A small autoregressive pixel model, trained from scratch.
Training: 21300 steps, batches of 32.
Data: 88335 training examples, 7.7 epochs.
Rows from block 8, named by matrix and row number. Rows with one number belong to one attention dimension. Each number is 128 + 24 x the weight over its row's rms, rounded and kept within 0 to 255. All counts start at 0. Numbers have three digits each.
# v: attention value (model.blocks.8.attn.v.weight, 240x256), inputs 0-127
# proj: attention output (model.blocks.8.attn.proj.weight, 256x240, transposed), outputs 0-127
v.115:140153145103136161085129127119125115159138127140135165152106123179129147094153105114120136123155180105146099101145144140131125130131122106128110135144133125151112186094153127147122138131146117148125181097154137166120121175117130125095134117100128149124104092101134115133116100110118139178118094149153123155123174126103172101103100180132164110112126134063113130172090102127086117143131
v.116:109129140102080155143176108139140106162137098143106134108144119118164156134079133112130120137086111134086074142167095153138129099145130109119131159116153150117096089124115124161120129131118131131148135144130114143130169137130129160178128141086138124126169133160120132096108116128139050143108077112090144094093138130113084118183140112089123113101113132128139153127135130126129147111129
v.117:118133112115127180176153134097152119162153134154175112140152091141113099112136104122118125143138118096148110133129122164083107118140115149131101100092131108120098120120110155146169181127090154128141111132116120132124116160109121121119111160153141127128105149136126120140125091123123116121128113108089126150183154126126101140156163177128114118135160102141144162112135131132086151153138
v.118:088103128124106049133120116151103114112148120112137131118127127125154137125121150100157125117133089139090132123121151128165104122137120107103162157131156131130180166126184102111119089133107082161120158116110146106105127085137128140144135097092115134156142105120135142121137162103087127110085116140167149086093115123154130166090067097090118130110092148127130128105143117126151114121112
v.119:062110142139181135125134175144109063129127129110100145110133103138145165125145130103118138104137145128145104144152127118113108072124158127130193135169130135146146142161130096106094135154160070146150193133094114119144136107121113189174123130105137123129154125090128109121146112084108104102117100146147170106111114143118110155175104095129117133100109121144138135132136119136113116120135
v.120:147125127114153143150156105139093136136145125141133167138153110130138077103148135138138111188142111148116121151101115109121168111113131139094076107062100113102166109135112165131124124095099168131080111171130055133134115179128106112112103142165132123113080148137101121139145114161141117122179115129113145162124126131120109123121165147126104132134138150150141131089127086104132135173138
v.121:169140138065130121141144121120137137111143121151164145102144115105145097090124095131128121139127123119125121127097154108103152145126140147143064133036139103123095105141106155134155115094090169133089118122174099172137137165155096095129125149123140088116090119126121138157137100127179146123170099130087121162183126150130101131126163151115109108127141142152121161076121126136113118143143
v.122:083109111126143099142089118152110136088153130113121123093124138120107142110108136153122159138118124153125163161136131127142130112142126104096155137166100138148169125121138119096102093123157109137144172154120127125119121104111109184166138104145124110098156134125140098107150105115077105124102098160171118083104132115146127140145088100116146145119096141132146112126139140138140125139123
v.123:120127137107116137137137122109115075115135169141095139140104131098139093099200157111160100134149105117126191081152096118122130136139102130129140121159103117144166127103112147134158126111126121156152154084140130096104143121114162107137109073145133119143137126109132129170135122140126099110132172128139115119109132119153111151107095133114097157133121171141120134116146139113124094134111
v.124:129106165168154140123108157117122081130104106098127108167140122114135127129161113135078095080148112171118135146154121137111116121134127119129113148151131154141098143152092119167116102158110116102131125169107142167137207083148119151130105153129159109116130170133139143129127118106089164123167123078125138078184153160114078133147157100141056145136155131134153135148168131138112159103143
v.125:073120161113142099158084118115078117102110119152100130154126107119130148111158134150173178138125124153144154119097110103170147135167103111098099198155115140147159128147108130110115131114133121124094156140105072099128149089140112134146144118171104118124118118129110116124151120123089129126135148103170094087076120169122170165125115102105105164107103148118133147117129103134085157142134
v.126:120123134171124108134107151147155103118126120138094116123141146121122169127097121113137150080095150158121113108176128187136092094135102116136164150185109140127136141112139105124099116124167102116160143143109182100136147075112123170162144125125113150102147115102151092066144160117089108113095143142132150111126128111104135149123115101118144146116092125088112109132130149137119120055095
v.127:098082181142092112156122133124121123093083162139114150096148139107114143082077123160132138166113136124125125159125117116155148124142117116083175162100120150111138122184140154139127160089082114127094141132108081150134100152157160129119144111126105157144115107131140136101137135134160124105125124134119132172132088150130152175162116097163102144134136120159089196139091117103103145130126
v.128:103140155155127138153114137133132109138158122094129111130159122112142166134113162127112144096121140102151153113144118129128102154147141148108152153142141119147175166141132088118099117111138138117125162113115178082106150103175114137156160165114095111101155144131131123105139126080030137123096107125152126095084106123131126111106137138103142127162114145094167111147169120148104142104121
v.129:135143152090115159119116108120112120149146141153177110136152168120089100144115150103117094132129130135126095135076166134147133091119146135121080085087095123120110106126108171126125139139130169129102123160153095152143150145150114087117111132145155121177096146157137109166147116139127123153149119141132121145180107123134138111100155105165122120107145145145093151129129108169159144174086
v.130:094110119138117128133119097157109144121144120140065142108142103095110158082113154126149146142100125146133143161132096074158171130135145098124134183135128125127144138146121122090108108123173118145132186078094105125163148133119103167115148078156127145136135106147117117091121143136067131134126138127167149096114121137115115138118071105088125147095122166114112167095098132142148133108128
v.131:159113112116099143142170153140139124141126133137162163137102137134169100108135112126134135143158144107125148121116134086114144113184104158142105076116140135131104095157077146178144158132095151117138107122144098149137116173135156112081102132108134132111118101118148151146111145128131146149164130116093121176145171131101115137197131118144121123154119125153114115116120116098088139151133
v.132:087139129144172114125099147158144118095140100132082118139102126108137137110107157117142144079111128152195101122107125100126117114137136136139134154154161153150158158129164100081108109125198136162152145155118142089116133091127100159149136168142110126126165131136083096106143111068059120160105115131164126106087114128136157106137081118101165108106093091127144125153142107146137111120115
v.133:109133092174119156123091137139126110114147123118112139139108132124150143116116120115130152103102118108119128125166104148132079139114102144166180157168141157106109147145141082105125137169154084139161165104127168142080134101106139159157124121091101137106184118129145144092117152110113141123099125164162144103085169095117133118121078158134169136113081089108120101155139121155112147102149
v.134:099134127148123101127109146145113102142135142119132132102117130140151149150120125092146143121101132131139107108119118130160084118111145102107165157191159172160128136135143083151154107140164090139151156100098142138137135092135095110151130135099150123124169102130134129105126138106109110133081131110150108090083133142091159134133092106104156148095079102130127087130153137147143107087139
v.135:086137122116097107146140138116138085166110093118126150130085125132122148128127160124146124111129130131098118130147136123162100097100106122128179117154146153105137206141115073138084124147123117133182181138128196142120140121128165117160137102103124126100150086149154125122144121083102134141069134114140167111067105090152125144136079125075169144119103137122144099164115120142106111131117
v.136:140134116107116118141128151097083126099107173135119145148139152117119093087141133155142126154137098118139133129130119108136139144136131135095093156078113118130148123138138158116137131105096160154087106111126077125161118118154112105123116146164165144132085162127091136145144107147165123131200164088111110163114124127132140151126184131157100147164154188146100193077125110097100114137135
v.137:116123117165117113145097096150089128130150086109139145116100113121148173121117130104154148104138172167129115127140125118139124141130156112132129181150153164163104165159151111110129108144166136156199171135088172116141129103119105138129145126111097146123176110146144112112110150100109114125071122160155136099095137119107131130146066117102151094111072098119143102140147162120135115148136
v.138:170120103153103120114160133102147126088120141131093114131144103141117140108109132156156134126142115108133138140136138132111145172092114168140115084076071124106134083164154176155148134116103138154093100149172090131184087138128138090139135176107107121130124113104131153162130129129170128142173130130127110174133125145130152130129194179156095161159171113136129095106151152149122114141137
v.139:091116116187148094090105150138114114132115096113120137158143099110132120179116123130106138074124165154134114152155142160123149120141131127122145140150129118160146141137120110126114113110146122127163144118095152077130149102085142130128122110126130157144193111115134106094121159090098105161116130134139129105123155111127119128152127098115159120105092141072123095151157113136145115114117
proj.115:087103127109107066172131169120105124126102102105139119142109129143106097156131147125125124153132120139122147087140130083134102112080132150118130185131141147139143117134109109165120081118107130120147144139143097135159106149140086124076118132111121138152105136103149108089137116135140135160083147152099121112096107171135113200154134131131125129114141086143111140125092115084108132189128
proj.116:121135121131134157141087115126147126106154105129124123169094120148136124098098136120166111103121112127086133152152100129119134110120129060095146072093119119068153101144108127161125127102186160115124136092148106130133155103137123103121107153160129134142137139152109131167120142100107123108155166113139096132144134134109149117131131136097117110069143117100112105152118143111140165140101
proj.117:131136121109162097136119115138145129090093147113091148167101107131153144139162144145149097098154088075146163120177147152136165126115143119145156154079152120135134094113166167117104127123113156083122119130132108127126122084125128117117136124127147133167130148113114117160153107124150159129157121127115109125120155151140140141088149133125125135115135123159141158124131143106144114142150
proj.118:104123076132128156102150160131152149132098117163148131111124157137107122105122126157106121099138166166136137161133142091143125128093119131145111080138141144075099140129110140156146168118128116162161144121139124137170150144136153097164117147100126134070116101124173132143119105116111161138138127151167126167070134116085094132176118127132149117134134152133126096151139145149062103119084
proj.119:129076126146147165120166095145114164147110098155125099122178151145126103113087108145109140136130160140143143113073156147148149131108095160151119109122160126067155114139144121142122115133152106162118119103162163086133173131116135048124145141139197118127147136143091093148133124155144121121133169145150128165099167133118090093130126128137137132086155116102123126146108124168104148126087
proj.120:170158081105157115150102103143127067119104139145105125119133084100137145163139141110161156083142084121125132116164154194130127158136161134140178138177102152158108119128140140052127099144115163112141164122121114111117108123111108150157104086141106126129153123166117168154139112106144147119162098116081092118144123159118137139156128106100152122169142113140140122134117115132134131115128
proj.121:123181128121157097122129137113154119109124141114099138162158127123124121165107180123145102115113113098130129120195087159115123088158156079124147121141113127148136139125151113108127141132105138100120085145112098158077150131112160169154137149175106139132109149129113161145126144109133141108116127087105115133173076141138130156114124126122100097141102106151144117163126139092151118088129
proj.122:077108132135097166111148100116152163158143106168152095132129166155097118125141119133130132109100123188146127121097140155151135143093094161141093103126136111112129142119122131137113105140168098181125115089134141096132129124136131105121106172125148113100141103143168073090094136166109173113070160158134131152094155066094119077116167117136145108098107108128115140135087152154098142113120
proj.123:084112163167121165080177092145122125167142114149100145089149168095137134097111103144060158101125128149138170094148154104088162139097093137131132125160097147085114145127132128106107145132125121160082144112142122124115102185105143098097187118128154112137078066151113095130144110157170168150115144157128112165114104102102137134123140119147160110119100137145127116165127140124107105135137
proj.124:161157114119144149092139080149156119082102170176113134164125112110128108155110135143154129123146137141113127147100141115104143119107129120118086131117087104095157121106177106101137146133119148117109111065124094113097145130107154118132148128155132143141139130135116116121109094115132121125141137114138129123128135155140158099123158116140136104114140173095127132147110134147149058123139
proj.125:093139112171106165118115123140160138129108102124088118086146128139090116122129099163122177109160107165143127140106151161128150155117125164134106129149088112116070115172188142104129128162115110175182137099153156097157154161103147081142109142132153166084182123119148116124131112114138157152125162163152108153126135112114128073114114132137159118163106095090096110151121127148128128110149
proj.126:105100166119120158128130131140129147195140128123147095086159153150104095096115104147122122126114149152129137137083130140136142128087111153110128106097170127086120131122135129149123130124134064164157131097124130146158140134139143093111145157137163100135139108121143111130123144139139130125071122178141131144155145117143115091111123148118127089098122137126105140136179176141125155144110
proj.127:094146121132142131114128145148119120125116125116137096131107149163137131146131147156152132104121134162134106167138104189141167164104093082146150092133137086137088115137152118138137123143151114139124123136169151093132159132136124116155136116147162136166166134161155151166147127107115115162109103083124100086114167134153095081120133149179117088135144115111116110122104137124136161061090
proj.128:155140121155104141139130116152070163136141171180158162069168118150082114118108090155114139102155103162106161114062103135141200117131121148131106092157130116083134129150124153143136109132187103162175150128186151146115151127091128090096118148136137144085159120160123096105105130123098146138091162177127118139121129085110127105152132170145152164144106105123161133158132136157135117156123
proj.129:175146120136128088157117148141162123138093156148115133150139089149117125155145126135142097113131097106147142095173110159123105146122129132111135160163096113168113153119098154109161153139118166097112119146113115127165085107145146154103121107133094125132095118130130168141149102102154127104155122088127089122151110122130141184174104096089125117169105092137112120125126109134141104108132
proj.130:123116115144159158142170093154136131175116128134127130115125182132117130143156094146107132073109159159138117149104130186131117104136125145157123093142114147119107087137121114114125130122117113165148140126138141106119169135103140085141098175117128137091206095153152100117093137128096096145098156127148099104109164126121119113133112095138130104116127123130134088108113153155103126100144
proj.131:140153134097121107155119154120125129119150134123090130140143087122127127127134164129136120121151120108101131109146107111137076154154128076124162125114119137196164138125180158119132125133087138077105094148158143122108141104115085147113182128119128125165097175094102135156106132092129104129174105119090109156124149114132135148133107130130096119110147136146172135108107099123127110088146
proj.132:142102096147147143094132105134133176146113082098161159121147193122104119142108099129102120121107151176136094136090128147113099114179099151128131114090145119130099102138116101136141152097151100147100133139126111141129151128139115111124091142105117135114170106111154095115144140165101152100116159145147152140136123109127149093139119133151126120119124134155157162128119142148094143102112
proj.133:101102151102115180144133099150117148131134109117169137085174149126090132097115101163143113144120154150119105137074126120103162097088113136130112125075145116088153144119114141183130116138112111142171153148112137124104165152133105076102127122146155138151142118122157110084134156155099148117104137134139151145119165110135105103138150172160138118093128129140139168111151148118128119143128
proj.134:113112132122106133147160120132152152141146095125172171113158161135089153145066136143131142130159125161132091139128112127127142104099110126108118072115097103096137115139071121156151151122134096147141132147152130139168156114154145124154116156135096124128107114090140085108125128112091144085115150129141151149101125113130122125146120137153157114084105153109143094117119137156102144169138
proj.135:096077169147125146146138116129120141121157074110127100129169143174132117109138093177102126113148152160121146194097155093151123105109114129102048136132121138102155157105100112164111122120152080187118150119162087159142089124133160094103133173139112136104146127155118114134096122152126118126122180163152102129115113136104116090148117120143139123141126137142108120183149141118083105150122
proj.136:112120119143169136103094138142116107160087090138112135143127125115137135173150139141112145130137136132131151162135150183119133129157097130150174132186087114135077096173150093093133127125111178134146097131135140087134114141110136126175150109135131149152125121172137174184125133101111144142134096104136108150161125130105169112095097142120129117158134117114095093162133110150140127128143
proj.137:095104145118100142125168137136141128170146143133147134128149169145118111077122108144137114128130136186142134162086133134129116116110178098137118088108142152113129151117107166165125144116107116147135136160160106145108153103140119119120108168118122136115122087111182086102109105149088140139138160140147107151092153150160106106165153125140156165089124150138138148117140170132106113135121
proj.138:138150149115143149130117132120138122127114136142106163157134120102128152126122142112101121163112098086120132134137159117134156131172120132111159149154113135172115130126162093108113139130093137108113113109108152144134124109109093178113160087123115113174133184110123147171173142112123105131115087131110154130140122125164129147120104152123099152128167113143136139137156123120173139093117
proj.139:157144118141144156113162122152129132139163068131147114061194119140085116086135102118120141179144145130126134127075175093121149118120148174117104077089159103099130148087106129152101117116136107171140122147138154138101145122137115075080145097116115090130114158153170063105125132156140153122075122168121142155139135125157098119121131164129139133095097157108145165124133104134126112155153