{
  "layers": 12,
  "norm": "layernorm_no_bias",
  "fused_qkv": false
}
Rows from block 9 of a small autoregressive pixel model, named by matrix and row number. Rows with one number belong to one neuron. Each number is 128 + 32 x the weight over its row's rms, rounded and kept within 0 to 255. All counts start at 0. After the name is the row's rms in percent of the matrix's.
After each neuron's rows are labels from the 100 images, of 14976, where the neuron reaches its highest value: "top examples" is what is common among them. Only what is clearly more common there than usual is listed. The data: telescope images of galaxies (Galaxy Zoo DECaLS). In brackets: how many of the 100.
# fc1: MLP up (model.blocks.9.mlp.fc1.weight, 1536x256), inputs 128-255
# fc2: MLP down (model.blocks.9.mlp.fc2.weight, 256x1536, transposed), outputs 128-255

fc1.147 100 [144 197 117  91 128 131 120 118 173 102  88 107  95 109 147 176  64  64 160 126 178 152 127 157 198 181 201 137 129 118  94 162 133 173 141  57  71 117 204 108  90 123 135  73  64 136 135 154  99 117 152 137 152  96 130 125 138 158 110 160 112 112 128 125 127 115 139  81 117 171 139 158 192  98 149  91 136 157 117 109 158  91 144 123  72 142  92  99  49 130 126 178 129 115 183  84  76 128 114  53 164  84 136  48 130  74  70 172 128  95 177 138 147  88  92 112  92 145 112 132 156 171 129  99 133 168 127 116]
fc2.147 116 [115 118 129 135 127 134 163  72  72 116 102 107 109  86 137 121 124  94 223 106 104 137 176  74 144 162 139  94 111 109 100 102  61 114 147 151  64 120  94 144 131 140 137 122 160 143 125 114 122 160 153 140  90 128 126 177 160  89 107  93 165 153 122 163 157 108 113 143  98 165 165 177 118 128 119 141 151 102 174 118 146 108 108 172 125 204  95 161 104 172 118 118 153 131 158  84 157 127 149 162 145 109 174 170 107 103  95 138 153 108 171 155 145 113 133  80 209 141 185 139 114 146 127 145 118  88 124 131]
top examples: roundness: round (68)

fc1.536 102 [137 186  99 140 201 146  67  82  87 138 148 118 117 103  84  86 112 100 207  62 138 236 132 137 151 143 195 122  80  65  42 121  75  70 145 153 133 164 141 156 113 122 122 114 169 131 112 170 118 159 154 151 112 106 118 141 104 117 110 118  87 184 123 182  93  93 118 170 151 119 142 142 104 107 134 134 138 127 121 123 124 148  92  70 131 114 115 116  95  98 192 159 134 159 173  93  67 151 100 164 147  95 155 132 149 150 125 107 126 128 168 157 130 145 103 139  92 136  94 151 113 133 155 134  82 100 138 118]
fc2.536 108 [114  99 129 127 130  84 157  96 136 154 116 123 147 100 148  85 116 134 163 166 154  93 115 138 160 108 134 125 167  89 107  89 113 190 156  53  88 148  74 142 151 116 110 111 129  39 129 147 121  88 166 127 117 145  82 170 137 185  86 111 120  87 100 145 185  79 146 157 167 110  86 109 156 169  84 124 126 114 165 104 189 150 124 168 110 149  63 156 135 134 112 103 144  48 177 165 121 105 146 138 123 125 142 150 141 199 133 151 171  68 123 119 103 110 123 168 147  31 120 137 142 146 188  24 159  85 105  74]
top examples: roundness: round (65)

fc1.302 097 [130 130  90 108  86 130  58 147  90 139 205 108 142  78 126 127 116 188 129 123 174 137 148 144 132 185 110 157 195 114 109 186 133 154 149  87 134 205 167 164 104 180 170 131 165 138 135 151  96 125 177 141 174 127 173  77 114  54 135 145 151 113 108 180 161 139 120 149 173  56 127  88 144 106 160 114 136 144 122 118 142 115  63 117 131  73 161  78 138 126 116  77 128 102 141 163 117 110 156 149 133 112  97 110 143 135 162 122 111 144  96  78 138 116 175 161 176 109 117 102 105  98 161 108 127 101  69 149]
fc2.302 103 [ 83 112 196 158 148 142 140 137  86  87 121 101 119 133 107 182  97  56 172 161  92 146  80 141 136 101 171  39  49  84 132 124 127 106 186  98  84 140 112  99 166 122 162 177 138 112 131 114  95 105 139 119 140 188  89 157 163 124  67 101 104 135 100  51 138 122 153  88  85 125 138 150  84 120 135 171 161  81 145  97 130 110 104 146 144 141  75 135  96 124 131 145 167 110 156  49 150 183 106  96 120 110 164 133  97  90 139 160 117 128 116 138 107 119 143 103 159 122 148 133 167 158 129 154  91  80 142 159]
top examples: roundness: round (57)

fc1.572 098 [140  99  40 147 176 131 135 109 157 154 104 127 106 144  80  61  90 166 107  97  90 114 133 122 152 112 159 123 104 147 136 120 115 150  80  61 138  85 168 125 149 137  86  76  97  89 185 177 156 169 149 167 132 129 138 131 127 107 139 132  96  87  76 105 124 202  97 199 112 131 118 220 129 141 115  96 111  81  93 151 158 150 130 161  92 143 124 110  91  75  84 143 159 123 140 133 120 133 141  60 125  97 116 147 114 177 127  73 110 160 106  88 145 114 162 128 134 161  98 130 146 141 178 114 166 123  54 120]
fc2.572 096 [128 138  85  63 161 114 128 146 101 111 130 154 128 107 168 168 125 102 105 139  84 155 166 103 100 114  79 130 115 140 147 132 169  71 102 153 164 161 152 162 150  73 175 164 165 131 103  48 171 185 105 117 136 149 136 145 131 116 152  95 137 150 126 102 155 127 109  88 107 146 154  91  56 144 114 127 135 165 134 101 151 204 152 134 182 120 163 129 141 151 134  80 116 220  90 162 158  82  57 145 137 182 124 125 112 109 116 108 138 123  83 145 147 150 138 104 119 126 122  68 130 112 178  98 154 179 152 161]
top examples: edge-on disk: yes (28)

fc1.719 103 [ 92 163 110 157 123 111 153 122 161 133 119 134 111 158  92  74 112 150 176  88 108 138 121 184 149  89 143 104 107  99 106  79 152 178 204  90 151 132 202 134 143 186 153 145 120 127 134 157  65 117 153 100 149 177 124 143 143 136 126 118 144 137 172 112 104 132 119 175 100  79 134 130 110 162 139 108 123 114 145 160  98 159 159 130 120 107 125  99 160 140 107 146 122 128 163 162 169 127 121 156 144  99 200 121  94 105 135 140 118 124 139  94 116 112 187 160  59 149 159 122 158 162 136  82  76  77 135  84]
fc2.719 109 [161 148 169 142  91 165 143 109 208 194 102 112 116 138  82  99 196 122 132 127 190  87 101  99  64  75 110 153 180 113 150 123 146 123  86 153 145 154 162 130 152 171 102 131  83 130 104 165  94 114 172 124 138 191 145 112 154  80  99 121 149 147 103 173 125 192 139 152 174 129 101 124 157 172 132  95  86 191  81 181 150  81 158 147  91 172 197 151 179  89 104  77 143  76 133 129  81 114 150 155 147 125 166 150 128 124 140 147 164  64 143 108 124 107 138 156 149  70 108 146 181 129 157 107 139 140 151 119]
top examples: roundness: cigar-shaped (27)

fc1.57 097 [102 114 201 163 156  96 119 159 161 129 145 112 125 166 101  82 153 201 129 124 144 102 162 173 121 100  39  82 145 107  99 157 123  82 139  99 132 170 138 144 149 143 100 117 120 109 141 132  94 122 147 116 122 145 104 147 149 105 116 117 108 103 128 152  68  98 135 121 112  73 123 103 164 168 149 153 166 139 109 116 120 119 153  81 187 159  81 142 158 153  92  79 183 139  98 198 123 144 104 163 181 120 170  92 134  83 115 132 149 131 143 104 213 110  85 148 120 120 125  39 151 133 167  98 128 112  64  88]
fc2.57 104 [109 134 105  77 133 129 140 112 105 100 111 100 159 155  98 225  63 107  48  88 126 145 132 110 153 120 119 115  68 146 101 143 162 137 153  89 147  84 158 134 158  87 183 144  76 162  58 124 134 147 141 156 224 155 119 171  78  91 104 107 137 106  91  63 120  90  27  46 121 191 130 126  71 171  94 101 114 182 155  74 150 168 136 115 147 129 105 114  90 148 145 174 117 205 126  72 169 127 131 116 112 148 127 176 101 122 131 165 115 151  99 141  85 132 144  82 137 153 114  76 107 157 145 115 149 157 178 131]
top examples: roundness: cigar-shaped (36)

fc1.295 097 [151  88 147 127  64 128 171  78 165 167 114 105 111 190  65 153 125  92 130  92 102 100 147 132 165 130 188 115 131  62  94 141 121 169 145 127 159  92 118 158 167 172 145 148 112 113 105 135 110 120 141 139 145 137 102 123 143 164 129 184  69 165 153 106 142  99 140  63 143  73 149 124 119 116 137 119 149 108 138 170 209 164 123 153 136 148  77 120  96  70 113 161 176  97 112 151 100 120 174  58 122 124 124 165 121 131   9 146 133 155 133 120 177 125 150 153 130 111  89  98 132 121 128 119 149 110 102  94]
fc2.295 096 [ 55 170  97  82  56 101 124  86  40  87 117 110 159 132 117 170  91 103  48 130 121  87 124  88 129 170 111 124  80 179 116 166 205 104 118 127 129 132 182 104 157  88 147  92 144 191 143 125 133 116 156 156  93 117 106 149 133 196 158 115  76 110 134 115 149 104 120 141  81 161 150 120 105 132 109 173 179 153 101 137 126 100 148  90 165 126  80  81 132 155 158 149 131 178 128 115 138  86  81 108 124 171  87 140 159 175 175 121 106 180 106 126 123 136 141  80 113 131 126  85 136 130 127 124 201 168 185 163]
top examples: roundness: cigar-shaped (39)

fc1.601 100 [119 167 142 147 153 136 118  44  94 139 115  94  94  93  40 171 124  67 170  86  71 116 161 117 107 158  82 158  62 146 107  98 105 127 154  86 159 121 120 106 155 182 171 123  97 146 156 103 130 133 154 124 234 218 124 133  90  87  67 128 117 142 115 100  96 144 173 157 133  90 221 149 127 167 124 131  96 158 105 131 111  93 117 120 137 196 144 100 104 134 156 191 157 141 182 128 118 132 148 125 129  87 180 172 107  93 148  96 115 130 120 129 148 109 110 132 133 144  99 140 173 143 129 151 137 159 128 178]
fc2.601 096 [124 159 126 166 156 138 104 125  97 145 167 149 202  34  99  78 106 104 133 186 148 135 141 157 110 140 147 100  90  94 110 138 130 153 163 139 159 171 133 125 139 117 120 129 123 118  73 166 102 107  83 109 131 192 159 175  91 157 151 139 189 132 158 118 170 119  64 125 110  47 236 100 111 203  89 121 130  65  82 117 203 108 161 113 147 150 115  93  68 162 116 124 103  87  91 109 146  96 175  59  98 109 154 103 123 129 175 125  96  91 105 123 108 126 145 129 181  80 140 139  98 143 114 102 145 155 163 119]
top examples: edge-on disk: yes (30); roundness: cigar-shaped (27)

fc1.202 091 [171 123 129 129 144 152 141 139 149 133  90 114 144  89 101  31 122 138 153  97 103 188 145  94 194 100 154 110 123 100 132 132 139 191 185  85 181  92 112 116 141 180 114 122 173  64 157 148 134 114 168 117 152 233 131 117 166 109  97 130 156 159 128  82 130 144 141 188 108  95 168 139 116 122 114 121 103 148 107  98  95  72  49 115 219 118 141  89 129 142 152 120 150 131 133 139 115 128 117 107 152 119 163 131 180 171 141  85 138 106 106  98 152 196 140 155 127 102 107 133 117 102 111 114 123 152 113 111]
fc2.202 089 [ 71  99 143 144 115 166 104 121 153 157 119  76 153 169 127 152 137  53  85 138  86 120 108 129 110  99  51 131 149  44 172 161 164 153  99 119 133 186 130 127 112  71 140 115 157 127  83 124 101 105 133 149 144 123 123 130 133 123 140 178 105 109 107  95 143 110 132  94 142 140 156 107 103 169 114 135 104 145 146 114 101 147 147 171  94  98 126 148 149 150 106 121 186  98 115 115  91 118 142 147 129 158 120 102 135 134 108 143 114 100  57  89  88 123 101  65 159 124 165  94 148 155 151  89 149 192 170 149]
top examples: roundness: round (64)

fc1.688 101 [138 121 110  75  86  81 151 177 195 117 102 168 165  85 131 113 153 109  90 126  92 168 163 133 135 161  96 138 174 149 158 118 174 119 119 151  50 127 139  94 143 130 150 167 134  94 146  91 135  94 107 123 163 157  50 145 105 166 131  91 119 119 185 107 150 172 129 115 137 161 103 123 112 125 148  61 162  87 131 175 112 113 137 151 135 165 145 131 240 132 130 106 159  61 117 119 100 163 135 115 149 102  72  87 133 113 139 115  76 183 216  88 166 104 104 161  88 114 176 123 175 123 139 114 130 157  76 127]
fc2.688 112 [103 156  73  58 193  98 142 186  84  89 174 159 115  61 164 126  76 107 101 106 153 118 145  86 193 156 143  98  87 147 118 167 102  92 154 101 123 119  83 128 130 117 149  95 128 137 145 182 125 185 114 144 145 148 187 178  74 129 110 154 115 135 143 131 154 104 130 126 163 118 146  75 113  45 137 110 155 136 184 119 117 129  67  86 190  77  77 130 116 127 189 107 137 169 122 131 142 119  99 104 116 171 108  86 139 126 156 112 138 156 148  88 162 106 160 132 118 125 107 104  83  86 110 144 100 118 121 148]
top examples: roundness: cigar-shaped (31)

fc1.593 100 [180 223 127 157 129 135 107  92  78  97 160 107 159  83 144 141 109  92 118  56 180  65 143  65 155 134 118 136  74 141 154 196 117 137 105 130 123 190 183 115 111 122 111  53 104 182 126 147  99 146 115 168 159  97 151 111  86 127 136 193 104 102 145 126 114  87 152  98 116  86 121 131  87  92 107 140 104 172  80 127 155 150 146  81 157 121  80  61 125 134  97  90 115 157 131 161 139  99 115 127 122 134 106 152 151 102 154 136 156 130  71 112 122 175 162 129 174  99 134 141 136  78 116 139 135 168 178 169]
fc2.593 096 [140 100  82 103 100 168 148 113  76 161 137 125 106 129 117 120 173 117 220 147 107 190 166 148 124 155 132  85  84  90 129 119  73 129 140  87 113  75 128 145 114 137 173 113 139  99 133  96 155 120 126 112 144 162  86 146 165  90  99 122 137 170 119 100 105 152  79 214  99  80 186 185  77 180 151 134 152 117 123 130 152  98 113 144 125 121 122 126  89 142 141 146 171  99 125  83 149 166 118 152  92 160 146 136 140 128 110 144 150 119 108 128 139 165 177  66 170 159 145 192 164  98 111 102 145 133 123 113]
top examples: roundness: round (63)

fc1.762 094 [ 77 180  99 135 139 132 149 136  91 148 133 134 149 155  95  86 123  76  97 129 130 182 161 103 113 163 158 128 103 102 145  88 156 143 197 124 127 208  94 152 143 119 141 138 129 170 130 123 110 138 169 103 147 175 131 107 122  78 156 183  98 114 164 154 191 134 145 128 177 107 106 137  66 144 161 131 134 118 109 113 145 132 124 102 147 154 127  87 188 118 136 133 113  85 153 170  80 118  88  89  99 125 151  93 113 180 103 152 106  96 107  72 152  92 155 146  60  94 154  80 113 154  89 145 139  83 117 116]
fc2.762 081 [160 118  85 121 143 120 154 143 142 127 119 119 156 185 175 145 143  93  99 112 154 114 110 193  94 166  93 153 200 199 151  92 142 132  65 108 151 131 174 121 147 139 128 104 146 126 162 158 128 183  73 144  99  70 129  84 179 167 149 144 185 135 162 164 110 124 113 153 149 148 105 161 127  89 119  72 165 114 109 141 128 144 197  84 101 116 129 125 139  97 139 117  87 112 172  93 155 113 159 142 158 131 129 119  98 172 123  72 122 131 111 181  84 128 152 107 157 150 137 126 153 124 107 113 165 119 143  67]
top examples: roundness: cigar-shaped (35); edge-on disk: yes (30)